A small image embedding model, trained from scratch.
Model: 2.99M parameters, 64-pixel images, norm batchnorm, activation silu, depths [2, 2, 2, 2].
Rows from block 5 of a small image embedding model, named by matrix and row number. Rows with one number belong to one channel. Each number is 128 + 24 x the weight over its row's rms, rounded and kept within 0 to 255. All counts start at 0. Numbers have three digits each.
After each channel's rows are labels from the 100 images, of 14848, where the channel reaches its highest value: "colour at peak" is the nearest of a few named colours to the mean colour under the peak. Only what is clearly more common there than usual is listed. The data: crops of objects in photos (Visual Genome).
# convs1: first pointwise conv (model.blocks.5.convs.1.weight, 384x384x1x1), inputs 0-191
# convs3: second pointwise conv (model.blocks.5.convs.3.weight, 384x384x1x1, transposed), outputs 0-191

convs1.231:124100171091088138143144118129107107087155127170106078106148175097110150145164109149133114110132168134154150156116158164103174126097114103103078145115151108106140121107093118133155131165125090101138106159104121093109126154109150121104129099142118139152139160130084083093157113125077095112092104126138131147149173120129105116114136142145128110139131133117152114120154147075173140142142143101155137140139125090087088148123130112161108117065124146114104139155127168108151127145122156132165117097121139165143148139172143120120128112130113140181153118156120118090110122183127117139
convs3.231:119149117084102146176134098154115131133126167103174157131122102102167119118131084109120085129137114162115096108108152073174163120143143138130136118134156163094128140115086115153142102132095121123115104139162128177139161146139118108113145101146122100121120136160093108102081133162116110155114125125142138091125139102165121181170165114156139099108121118146151153139156149097155126171152142155120149128157157101191120153092088194143136139135132155131114106140103131162176144087102123122144136124085141102136144109120140100165112122144174160150141120135114124120078153157123114136
colour at peak: pink

convs1.374:137145115128133111129134106149138096125099107140129117100156171117165105090095127058130105129087089151130100118159074139116120072163128153115150135138156096136129141106150163142129162142162185122150085143116139103104136130111137123184151136125086150046088124102094130114134135146099116137141146109115171123077145095148133124103128132142122104107135191131124157133109128170134111108124124173144116121143136122140124112120128129114134236165137116122102112118077149109125163117117115128146125167128124121134128112132116125117136153146129173138096126113152185161118112109165110141
convs3.374:156124121133149071143095094116127144127124091130134106133115149133126118134129143162116153151181176125128109150148132171128152141163145145144137159088127122093110159115118142147131112151108072110130092132111111150165163111168161143079103138084136156166095154118110147155079123107156120104067153130096168148132147134115174182130173108145121150127143107115058098094087142108166159115120117144141125172153115149089109130147133137116141114117107110123093139143135148117158117114124126124169139145105087112131126113119104122115107182131170147123132099138131146142101117115169150132
colour at peak: cyan

convs1.341:127197135136123138138140125133143098164168169111105160123165149118110128123124146111112171068105131136128114141134118186122115145146135144137125160110125126083129113126118131107128094121118117149136182127091117141136141149129137161150131127138119132143170141095147151064115140112174127136133137104122124112152136126120100132122145105147118068148138117073114165088116129135122175109122131111087185130113133133128120138127077101147151129120089163096118136147118123128126142113144084085113129154106150150119125117120125146106087068111109111145117157109111128125113145102146152114
convs3.341:151090160134169086155104127126147112131091131097150166154139125157124170126120150121141083170140166135116140112162165125109118107098140110096126088128165143124145126097115129087114093148165123118126080134132131111160137117133151103117135149131137082131150102134141148121118148146103156180130146114110134128138132142165157122144097126142092135138136131146141129163163120117103120109168151086093119152107117158150106159144191176117145141102144132180117121144137106129149150139070102135115132147155153147127094137074133116119158143137177150124142136135098112137145132153138091085
colour at peak: black

convs1.28:127160161128138127091098164128140107142118154136149145118154094106137150107143145143176161130135163147108107147106112125116127092105134145137100111100097139110129137146124124102116146146141117102086124114129109132114155170133095082118135141140147106122129147156118199170131128150150168086160112132122138104134137140143114175131124095139162124064164144141122140110146159170117137118110140132170072144129111099140099101108112097119125115161169160118128123162136151134089123140149141125161145209097148156102140111076134136139143104106133140167142146127159113093154160096134135147
convs3.28:141178134115094142108093158103178141140084142140140107085108168081123123097144137112151114117080103115136138136166082120077123127169179131140127181102112098162109107099116096119143129122177115111123133129096133132109097091127158085102106113113144146125099167152131110110140166117123063147111152180118106153131137142148144133127093119105126071134081125114127133148101154134141135150140133133123145112151105155158158130120137114179129078158160122096138139117115079149130121128147144124129109163147106109096156111110128143116154098111130126105104173123108143146089102141130173126
colour at peak: cyan

convs1.219:172145139075122106106134133140160126151152117130151149133109116143134099104130166195122155111112114103111128095115082135092121135172154158176172136158141100150128121120144114140085171124121139127129099151088121148119127133156121123097083131085118123123131119132150150136121128091122162134097111134153147165125116130061173120126130147134118155104078117107103132126122164112106075169145137180145125127158119116114125158100147123130154109145140126132077117105115157125131096126130144136125121180095102092108107123146129139118103155103129131138141134168140139125112156137114120075
convs3.219:101119095099123119051091127090132113115136120121129113147108102159133080172113124162141120086136133102155158114157069120140098138109137129117117103124113139169112103096135133119125126156116111126140131138138101130121113153097116115127098138131114104160149136124107102108143113133176159123141157141133134116183105156168116136115158101121139108115165118149116145132092127164127157191128084151134097088098150095157128154119134105140101167107116138142148109137089123106151163081110138122122074085089157092083122154146111138127117102152137096151127143139100142125146176150154102094
colour at peak: black

convs1.305:115159094110114155132134111150157093155139132130122118154136153111149103137144187165094125101169149082136132177133095164127135108131118148081111119122161127094116119140140143100181084117117127115110180135118096148095146142132096142157101160153154129135094116157135158143169148119117112108138138129096143128149196130077114127156137135140149162140152134122124126088119167091189121122115109145140112098176167134141117153187132115101143118080148105140097130133118148113175132130100119122129123148165167139115156182136103106123115110159152193124121151120131133108112090114124140143
convs3.305:104105109129146129142144095173136138100101098122153105125132112119135162092117147110146121111140107089097140132051149137083155152076137170120146138125099096116103136135074093138126138159148136133142123133129127135132129146074104106088134154106139169126151155095124154112177128144144152139132140130132172116134113136143107115059089144090126135127153114131130108145086140137124179111165170121084132138107122133145067111094141135107180134135133118139094115142112132139116104151089101151081143104101125119111117088117194134142115132099147161138110102150119166134090132087097094166
colour at peak: pink

convs1.246:091127119172166090110104120121141172093136104065154164109108090160135114148085131071130101128142137139140144163114156130111143080146141114168143097108082090146164151167101130159108145100135120084117150141123152084174135118097128117154126142161125114123125133122120139142115152115128099131105108120154157116118154143165138095107159121129095117146131105136068123130138159155120119101149124143099124197137081125125159133142100134125162117128129120172138159091141099121136122139121119101137130122134149133141101131153138142176110160098152165128092105146119150138117157111130146141
convs3.246:124132113143133127119082167091147172101159106143120133120086124167145128120118129148101111072200168095163114102119137142073129102131148118142126097152162115147129110176136115128126131123164096094137126152064093116135124166138165134132147142146105081091161142120152146167098109127115124101151132137112111119149105105121123155130112161174155142127080184111159162138123095109117124104098123142136112100147100086157125124120132136163162156111154095152128107136141133129101124130137122108111117133076133143115118109113085110134127149143124125103127129107140133139130136171145147070
colour at peak: black

convs1.49:161157120136191127094125163134108126125126131073142118173151127136150148137117122117080158185092139165126179112130147163146135159104169159137169127164101144128142100140089122112139132113092118097103144092129148101153132116129111083108153113110139138124121127144137130093088119120137104068092135124135110129129157110115141125125096091126092142105148120110140144109106128127144136108125205119160119110131114134148137146098107139099130143115133136131112134123116114110166134170121117131100173145128140089085121085084156123118138116119108153140141166120145115123139129163092121149
convs3.49:138116127133177124132106115128139079094154137126133163157101103118138129090084119129139150175145127121101089134150135079153107166086156105165112130115134114162122096137113126127144141141121077151156142115126110093141130125159106161158148136135119127119131093147119136131171118162117136071132105125150214122163154120143128127161167135115161145164092130126144128103151131192128123124150149098071150115116151089145103132111146119127127155146110125170160119117157101114120111120139149131189145093097121127118128134131094104130139131144168097140138165121127132124131141144124094116
colour at peak: black

convs1.13:127144142128175149117140109156127145125112138133121099114104123127103075142129141094083076140163141100116125139118145076145164130134089132079102129119103126136130103106089136154099147152114139110077122114129146155144113148132147100133144118105113098190102144154066115141155131075112101125090121117124133118135183154104142121117097117126107156154119115148109101172182125134156161120131093103095171130149080110160106165155122121128112106140129120138082157139143169120143157119101080081117128133119156141157108120097164099132158101081154143154164116110129120153110089147115173117
convs3.13:135140164147111137176129128135098110139152103120106103155153092110149149103149124135144095132092098116139106120124141140130134084131158107123122144145146153085085123119130148147086139133137133126091114133121097155117143107146122132099174120137110135089116132099093156148114117136118153113128170167144145137144131146130109118108148105173097127124115107134175103148099126084128161113150125123130157130130166130159102158140100137110121127153094160095082128141114086150099158122157053128119120150129101135103146146157157103122139131105126083085101105115084132151126137119114112113
colour at peak: brown

convs1.85:187102135151152154123148116207097112176129137099129126131117155125158148115159120136119131117128095125091150116129091155141114146118158137142081137137140122172165110119120159140117147067114177102133159126103134127156142147091142116109145088126126143159120115129149115151114121103146140133124136167148126139119128135131160111133128098128138113106106197114114145141125163156096149148108118152103132114131133106115088103123105128167124101137081103135135121136107114095169175118145084159158139130116135125150130140122146105137149150070118122135122114114105095131097094113142078145
convs3.85:121164129138151138137105097153139130122115116086126130119132113115172114127177155108101069122119128103143100143141148125157139098107095132132146134138117104125094115140144101124116121174139141171155138183141129127096108145085126119097130155121181137080091185116093109132112136113166116162125145118130139149137135110133176130135125120116158129157167120127138171129139172130069142116084063149157170140103143153110081175103108145132126139101119169095132098145159195098115120139096116131154087147142144129158130113107154091094147160136115140153110137114144151126106117133150087155
colour at peak: black

convs1.367:103103119129142150146112151129146177106104102122148105144124110134119148100111098136156136190111123140141142128134127132194100125100120121120129132126096099113140096123044102130116119124107130123122097116149112132129122124137147123114134116125147121109101139145134112158120117156104103155093078106109092080151097120111103159122149111089120125056130150141146103155176145152098079092190156088132131137132132156141121095107160120095151143109125154157123133069159129118113070134136105119170112153164111095119143153121154087106144104069165147117145109128151110168133116133120126087
convs3.367:119125152121094117117116073092118142116168145100128152142129093101160132124129163143119111139141122156120115082152133132118089123103100133146095104134080134114127098098113105185109139157116107073144087118109128126143112087144116169154096173114071109141130098132147193120110144135155161153126099058156128126201080136132154084131128097117124147163126126132131157134155129120117093103142145133103119159138115141121138111107122164167122121131105136083161140148130080125147108147092124096161148114104097112139149119130139103146109118174110098136093144128118152127155158119148101119
colour at peak: cyan

convs1.95:126179162119134116115147068082139106113135093066154177128129119167119135118139105112108159120103135162098140139119108121139172108132122123144131126094131133065183135144150165117163134090071140130111089151135123121111078128080098137175120127075128118134108149138129119163107109144136181101112134145136125124130133097148124112137112130125091129092138133130108111136142143080101123163147163158174129118126159118080116096136118106126139094158132128147072097111113156125112129107146159131114124074088123142134110139118131106103175130086122157099098110133169125107077164127155173101
convs3.95:152066142138123116086134135171080161106107127159131097143159178157143162159114146131154108106125084162132151158160103146129127123103100162125105120110120107153119184106115117157119119161119180093128178129102175110129111134081126065093154145079105110158129125127127131131103088118115126127161147123123085127103134102131130140155127123157102099151106122141168108118064121091120136132115117141144076139155137119115113106155168116112130134097145155141102121116194103099130125106127140111135130140115113124098153105119125163135177156163125115111154126122088101131118099139160139123
colour at peak: red

convs1.158:121115147135141129118089141171128139147119182138134103101134139103149138146114162126161111116111117112131148143144110154104111124114145141141157126134130092129099151105076109155128099148109129193124065107089103145152129130101131134195173113166140148149130145135134133120102115114144126093089140117142142121187129152130148156071094124150140107133061129103147148119103108161150127125163123124139145157126172107169123128186108137123096128118137122164129139137123162122142171140122082143139134127147127151139164111134198185119113148130107124177164176118105116171136150144147111143
convs3.158:136136130117182106143118149144132094139142149136095093150124160139134167126106109132125109095088147153132117138080110132127137161138128145148118110091137173122171161143158135180155138145121105179115098102117162136138140152136115155132142112141121116155125204112121114086114092123125136153110089131132110156126131109119104116124114130110111140088115087090136072119119091095133143118127151152155164140207148148134147120123090129093173103102117079140107173090127118144137114117128137109141101099111114142132158099103084128134130085133123152139125132127137123114149102118186170086
colour at peak: brown

convs1.366:096158137116139125109117129112126172139177114100097140077159124175076171103147081092141136101174127117135125157105116130077124091128155105135144149140103156173140080186120164155125152134134142116198122139148123107123131147152161124085153120161127138123133156160126093076144120129149119137148124141124117139162110141168141145175126148161107131165111118125146152112186111092101093091095097085080138143143081129121157163133151155126140146144111144190121098085135105157161125112105145109161090143124145111138081131139102129143128146118110133121141096114097148121125144152139141153
convs3.366:132094114129143153128155112164081130149157149113142158114124153148113156111109106164135114120101096138133126120124168126112143140140131176106124102118105162124126150094091128136152070127152154127144134061136069138093151171106125105111103129143123145172125104108142162122136079126151156158090100131107093126127159150094146106117089132108141147087127126145150142122126121148142138198098123163152146139145115088127139099157133088159117110133147143125097099109126170126176106132114116163097148132129121116096136115128160114120094119128136114131105153123117161134121143127148137131
colour at peak: grey

convs1.133:166130165125102148132139115095098144127128108136085108105138086131122093085105142154157101127155110126118117083145192121126105134134128153131125111119151131144164125149144138149102150113148131137100093112150134133172156138128102099057153112125111129123080136099087106138115133141113088108142153125138121104138152125107122176098131114138091126140135095111173108081161158163093155090113139110145135091143144139154130104122134123145133138111146116142128114156132075117119101133140152127074123109149151149117124129123123114088112162140143111118130090148125092128131142100102115132
convs3.133:119108089155132137111166123133134144107157083120113126098149176136152100145092128093084106124193147131137137087140159138116129106127135120114175121170100110090135094083088141111149126122120168117116115127111094085091128137100118112152151126133129131106155102128107158142153156136098083133159152143118116110133134171091124100146096143150143073114157114105112123145131112157117168182151113118122107170133117133076167156139134104141090119118158132153177117142125092158135119094163087112115143140163136148083122110181129119138162129120138086133159125115090093140142117139132133154
colour at peak: pink

convs1.88:110113141128132099134133110141122131154140110141105131149123108110145141115148076120137134124111170134128088090108155131131102099169108145121163128058091156159141121107167105141154105129139100139090103127110081152193119121136129120078105129096119111152131159137139120125095152123158116072144057156150127134146094122124145128116134135097126142111119100148095158143123167135143132131051139130134087156125144120113103135118142120116114127133135109087144126128126149125148131112115173119122130161149097139096143154158110129104095090121112139120121163140115100160140115132127177103
convs3.88:115153090144160122139106156154149121104111153119142123110149131084117123098113117123150148161127165168138132137142127136112144122126152165093131085156167127092139139143109112135145128145123110093100153059150148124143124107111156177097090092140125156113147114113123128108115154134105106158129136100123137120139146117147107108146134179128121096139141153136136107095175128132166143116126149155103151176112073124138165123131088130114088154098160136151077127161131069133127095109172135079110181157141081102147105111145115109122121153073127130144088141116133132141080118133129127156
colour at peak: grey

convs1.311:140134124096126113129136137126160134129162140139101124152159124144121099128165151131113130113140173126124090116147119135107085113181130122113139080144136155132110141137137172093094121097167116122163118121143154132133135161128117154119122084111103139117131126123133095144105151133104125116120146133104116124148100127158094210108128193137125135154119149137117121175123139101150156196161124186127101176154132185152132125156113152134109090138146095107150116145157066088154166127143115131118142144121133094136111108085121139127179121164161129111114176133163101091111125121133153187
convs3.311:126147104172140128101138151144111110142095123138200084107117105169143111130137148145158158110112126129068153144108116131145140122120158117125130140100091122130150149158126163115122100131179162129131129106124124118152130127124134140111126097119158053151137109114154128185148087176142138141110122146162115165117155115152118095135127171090134104108102163157120127138117107127125143159170090121158121069147146089122176135158136132174172116142131130139172147121164138193126130123117116148109142097147164111123142176112088126109164157095111112122086140139121153090114118113141158109
colour at peak: red

convs1.31:100147130160104154095128113156089158137120124127121111143135169138113107158106099145125117151136122124158125158171135154143164117115126158130134089152109122101100126129116141105109125099120127147149125176099142134154129133133152162104142097135146193120131115128114109131114108106111135136128143151108147105120100121109102130128112103140133167116159102136135145092105115128119117128140173153121145127112111173112138144072127165153110061143131145169121143104121133154090123158123110127132124130113143121122120147124138103107112122118110160179143117152155123114108119094120144141
convs3.31:118101137136115116149089150122130123134162106126106105128134127141114107131112137159129110123089158124146093110118159099132150127146143109162149165105133174098097104116096121141122130121104156160126110143154084067118159123161132134074185145152158141125144148158086095131126140155164172134085129148178115132108083153165121134106076125154149166136177123153123122127095116131131111155132099152109123139149122096118148098086133129114111153146135107128122182122138154149101137160131109135107133150160155140136122127136107148140094142142144154182171089144142106145138139120105143088
colour at peak: brown

convs1.36:156165143117096154107071121111129118172140130138089143142099111109137094151110097120159104139139148135144136135138130121131125117138102131169084106102074102088132131112104143070103126130106131141171173127145141097099123129116162141140160078162111108141110107108130129119101155118112166147118136168123137104129112124132094158185120141123147149143145102144104107153100142135096161136165120099096121124100138095149130140137122142103149132132149145192086122146101131123099184138174156124142066131119143104113087085145117111125096107119081120128121079135145109120116140120113122089
convs3.36:122146167132137174136120155089159099155157120123140162085109115121173120131135100158173120132156135125163148073179120130136138115136114120127135145135144115150148125108147159097077122108093128111124132135125126085117124145129092124128118126118139118108097112124127130126164169153151092141139094127113134166164113089125072097147110111131120129076111174154164130123149142185135126143106140117153142151143143147131130124141148112131123168140119142146129112132109082118122170146125170152129079106140106094139171145153101095127110141132117108108107127144169074139144145142155139118
colour at peak: black

convs1.48:110134125160121114150151121140139159078160132116156138175129119150128147142158127109084131103178136131136167103129125077107157120138077126137124134144157135120127155080120109159079140107132132122115167115189090103104161127153133093133145104100142150106142097187119169095112115114115140143131159128101109114134125115090166139129098168087122141164165139134138131142134146108091143143110117165096162140109114152131102129119118133090150110119109146127126117140130138132151103093117164121130173147119130167141120106112101143093114139143137088159126117118166096098076124122122135161
convs3.48:093137128129135191095139124146132145151125137155116147086161103173130140104125146172097141147104154151147127096148095097134082161107126116103172137105160114115123129094135145123156124121149157081155133145122111132166124138152127096131082126133158093165147124151169109174163112105110158173099153119121152169136134132161117104139113090122086097114111106123110121125100141117116120128100138107166114131122138130146060085082086136104111124132149124114142079117097114140160093145119137086105123136105100161115143142100117091128104159127101153138118127131137113175141110155123137106
colour at peak: grey

convs1.181:137129133113156077077111121145147107131141139088132106110130149118119137153156121128139122122174141117166124046132092112140140158103116104160146144140144136116118103097079155122113121106153162119163139091187136104130119103092128120156125121130109130149116124120142153096164108127101115133162132138090144174092081099141193111143120163130156170141149138119092129099107108137121125101112120164109113109136121132162148095108119110134117091138152129114165083152125117166148097130119137141156134134155135166121104109123106127147121137144155138104136121138115153139100116081113118103
convs3.181:162134109157133113126123107144150111117149155102087134086104138158137106137108108128093118091133150115136139118114104138177131119151166125087107101134131119118122155164139119140141130112145120118160127120114119071112175185143129113150122130142113122100095122128113116132103170099087118154072110107121124121119133163117130131159127124146088135138150113121115109177160124131143113172149104130103157150129155107136135126136139121103170094156114135101117080134169117113097134161126094095154154094137127101169154141107141167103143136140120118152126137109111143102154125157141123083
colour at peak: pink

convs1.203:091117104127118153172125127137127120166134142120138116124113124086101132149134139155149107076107152147150139165116185151137125119117097119178124135107113135129121121140119052142132131118093102125123133121117121124134076120116135136117112127107134131171095121135113161172131127088156150124135144110151114123102108133114167118136127127123105167127156042141107119114156118125123120172129129132154119137127112119211083149161129137138137117144166130126113135131165110175111129117152153096105141134122123139121116148082147131129119159143108140140138129118153063128126128164123159149
convs3.203:089125134176142155125129078157122131127089139098119125151147100093098150130139136112158116150133150097147105110132114151105137104153132124147137139156132110092155086105122183092070077122139118119099119131127147109141115103151110133148110136164133150145113105144203138135108130156097123147145127126134115124158111121116080137133146109187121125138093133096157123121167157146125096107085121135088126110106154132103126142130146131153101139120114147112144132141127116138174161132156124150121104123103138107147112120096114153137121090143131090100153135101117105141127085147127123079
colour at peak: pink

convs1.50:127165135146142131160116115113149134114129142110164129149127136099143053153147109137114171118141138102151139170179112142108122096160138077118087127091152113096140105080118110139155141147141149146134139138119130175121135138135122134136109106100153127123148168124122142152136156158186130138160140124130145089080101145135109116132156108148120106208093150119115169116147148172171116150122137127154133131126127148106133118087148153092079119114124155120134153192126157134174134129162135135108137109099116103141144116099074131145155146111079093142114115130142139137123105131115131127
convs3.50:115092087137084140108171130088125113118132128136143145151153122125114159127148098128147145137096125146097120103084149096123131118140136134110112121117149139144091105098158123154104106097129103157162154137095149111128122164121136134121117111128132117131156133128079103124131136092076121145148155169084125161129125080146080121105115109128115124051158139167147151116148137145115118149158100150135160141112123096142136153121137140119124146148126082165142088099138121163151182160101093137118177118116127165111126176155152132137141126114136128108112079133113078164116132131163154176
colour at peak: cyan

convs1.201:128114139109147121139128127120130123138131176114145166144152134160122131140125112130138143121114091150116127107133116137135113118109151122141143131106155160145167133139140139153138150098143154136115110135149120114077112141119157125122144093105105147040139169115141116142163108101084153162112162127145126134194121089145048144126093161135130091064128145095148146153121143147135149147105175160082112096154097141119154127104143116121129095152123153126133096136056154100102132117142139162132139122145117120137149127130145100114092135112134138119052124122147122126108130163121160125
convs3.201:155125135136131125153139098146164114144126163123126114159142136086119110122101156117150111161114143142148160103128131130149144148118141114159115122108180118136143118122137113148115131199140171116149124140060136103161119154116117140167132101139116097087141136140128171131137099139100173145131108131152147144181108074079092080137145146119100108198147136152163096111142157119116082144150151120147121106122140102113105137156136135142117141175176177107132160136141122118149110119140111162121102099144134128121130093112122130139129147149129058109130127153112099150147150121095088114
colour at peak: white; cyan

convs1.56:101154162111141142122121104145151137135150164127131118091067136100095102158167117091165158132152175126095101125155146099128139170101168178090166115160110116139132137068131134134108143159124114134179135146171142114178142091102123112121132130161118126095144101129126167141103154157120108169141107132076161130114102121144119110106119119095129131138141151119074145129144095116138178145117132123123113135146162141119113118094148131099130121150144123148164135113097106156126127163145102137144133130158138135133128082137107135091113120153149109106132130091146142133121165134114116105
convs3.56:187131162121112130137101071152111063168146144127129140122109159128112103141148134122136064135134097085096139134160132140146116134134119168094130097094117104125136151117119118138097137101110123143141107151108123119086122095104167117129181089121123117152131117141113139113075109114114123118140116140125136113107143124120136157112127135102153075123133121107179132083134152133168141113144104118124133110149099097153165094101109121105090140088125085166126145112147088104117133097106101105171112119117070096126124133129153175122168129098088120109111094134153133089120106128081173110
colour at peak: black

convs1.6:109114129149085117110112136099179126148140108162124118113126136154138149102106109160112144144136124095187154161144155165148157119148160173139128115156125160101135102157149159091139151074111180108138137135136117125116124083116116145120160128096137132091169091117110073149100122138118131155093093114161134135099145128100123141148116129121147178105120111115121152119181113147111140148151160134108142124169138123140120141127121144102107115128102090131155104119182112157102145130105147090135161139186155139106123170106153114166114130096142133148121129166105141110112140158138164124
convs3.6:159125126082089124135157075057144163115092071095158118139131108113153135119105128103139145115134111129074157158107176143131085141147159133082108130123100140135115156097110127151104168116123135103106120167150128145101118139116149136102123117128171124113167069130140161151147146153078150087160150115086070150131119118098133113073136142131131156160106132124132104115097111104112163098108133122100122157084158159112165157168132144125158132134107117128072120144131168122133127146161122122172124136143150103116125109131104153121141107118123120102152145114088129121131101130125108143
colour at peak: pink

convs1.167:124151146046146142089160148118163159141141107090144114130148141091121122172147086128144173149122118154099128165091147123110093118124152098123122128148164150117124179091129140119164172098125124146109126125129127114140136114116175115134127106127123119170127134175118100143148098138129158119128153117114145158082130136132083193150115140117120142132160134116121137168099186134148076187137132115184110139136140126117174155099127148115110108186091098099123118111101137134198135158156118123115091116108104129149153125119189111108132155142168119114153129096147129110096134127106115143
convs3.167:132165143111138142121086179114105105097093113103174110134106114108121137163136107127074114118148161168165137133112151099150131117172138131122095150169158098139108114134077134094128119125142100170105124130102124136113085112157163142161117192159125131148099084129104138146177153122144136096113115085165149123144121097155164180132134103132135118136173134109131116118132110110140135080113116145114169100144091125123085100129093152127154113135085137115149131137108145112150155137122172108097110201124103093130135115141111127146125156127114089138132136154149128184105114086113104115
colour at peak: pink

convs1.293:152113093113152120111156083128138120087189117141072153134134124135094107107121131168113109104122125193127103130154150139100123134136119173125132126115140118158114137120158161128139164131167123139152163157103173164098106115121108139095114133126133118134160155141085143126139094139140109110087181106122123120151140128113143103129105101189125144179161136138124136128119141111161132114101115112131164136107115057131147127130140153132105112098103128128121109075119102127160137067184099135106171137121117130114147103097160157102110106130126120161113115161087142101153161134114144121
convs3.293:156151112152095115117077111165146128139119156142145159086154169161117166160093133133127117152128126129123128207101131196135143118152096181138148121134098066105118111124119126141139152149157152152149116115097144123148093125158185122114129104132126145132087126161126137102129131095140147156118138106125154116112112114083140136126116132152129112120124104128123113121124104135134108091108136136109152146140128160075127113100123146118104158124132152129145144122111139115115125146120122154138120106141099113179177128081140136138144091122131157131131145096144118153086114155091160083
colour at peak: pink

convs1.299:126102170093108105127175115116132084137158109118145145152127085145125169118121127111135161135134100096083137143114131105083089115137120135143111164134095115130153144058096178076121153122111104162146144152086122108121100128111170139101137097148115143131108135144132101154179133080161126132113118133152158132092135141135138152119108146159165139118127142092107110121134119108095113151148135086132149124180127120092093164178136117099129155087093065129121135105142100139151126127108132151077100103107145128121112128097146151128163165101138159120096135105116167096111151134111147152
convs3.299:134130111117163124159111096095137140141120157160076164138099124148137110158102128090132144151109159138100149135099089128091068127141098091128160165164144102134142148065118104157121127154134107092125133097137138125111135129086084115156156106126132151105140108135147114099124155128120131086132149136147120111143135117101063098152140148126152124175127147120139104097136159158117108113133130133147126137136149131102125131138116133142121120158121126095139128127139131106147151137101127132129084137148132139128142144121160156117175146153173104100097118091123177120175104122111148134
colour at peak: white

convs1.126:081103158139110194106138131095104170124166118093142120108102071136086160139151115100119190166117155129159130114082120135074085115135140132182137135115111131123140116090135137120079124146121122102110142110110144154105117156112132112149139185107106132138085108131142144135125115189104086117162134155094094126119161125106098093103115114136123152146156117130130148117094158123139130131115116104122100105140120134086123122130112136160124107116087174153070136104112117166108091124117148131096104123050159140138139127164120146114132116122128121134131102114144120119094146112160097114
convs3.126:146174131111119109128148156135132087142163122172130114122125154116144143137160157120123164083125150095139154124157127089108095122151119143155118099113131124094141102122144118100132141112140127131110106170115147098112168132144118155084100205112180131168088178111141081155129160112152096100126174133137168120115153130128130154140127106147128129119098104152094099054106047161103141127127098153124116122147149123122147100155128125141097157116109107141088159141126097138138112087113111098099138132218152183112138119127077147145119087126177110085151109117156157095106142148117151129
colour at peak: black

convs1.14:115121201093186127133172104132138153161159108103104108140131140101079165165155147120116117137147108116126162156092105127115157111114153125112128134116143121167159106167174113111161089105124108105157166086115109149110135138122147150129131148080111117129135141129118131109145125133147138110130081144118131132088089138138119144139146125117093145091119127132139195120169147079113146132117148129132108124113168130153131134128130117156130113138110076119124116163168167125130114129116116122142150136136145135130144146113185160140128142161115135139148118145112110079110107120119145141
convs3.14:139104177162069137161122137136144121110108138106163136103122110132134118134084117111139102141100120140117069118126154134185134167162140134081100148110145122132111123145116123156156122128129118104129167134143151171199166065109161088115127155119163112103130124142104128151123116159146130147117129090125097124152105141133124113130125098119158161133137162139150107149105146157137112150095152137125144103123108168133124138123114145089150144105132158129120117116120169098127119134109144147095105169108107159123130124134136142090108149125120146077140118149131202129100110098145124143
colour at peak: brown

convs1.165:122200132163076136182124108114132112130161114088141120139152099158172100128150175139128159142115137162111158156156124139175090127140132137143149161174130083119088110083128142111148163141114160152100099138131135134132164124133106119123117135113132186107085136159106164150129141107123132155168112125138136107119129105154082101113117136125120120120137169128111130139114113123127133159096115128162153121128157126121076173080132101123137154170172064113147172126105151157127132153151148158097134102085124124097119122115132114125121100138133106151177129158153125134156115117112151124
convs3.165:174190148124088174103149141128129128152118112055118106121150076125153097129131115084110103107144128103160147137105121128137153154102127138099154153122115105089158125190148158100113133120124101149100078132133150140126157113168118104113107137146164155140090133168120115193115118107163159144108132108156140107161157142166104114121134095135110119148095104125120119107117117127138143109144176142130143139125150148114070123165148124133146087122171125098127149107143130129113138136163123117121127128074132140150105140094128154093128113130086135080119128104167152113119142108130119105
colour at peak: red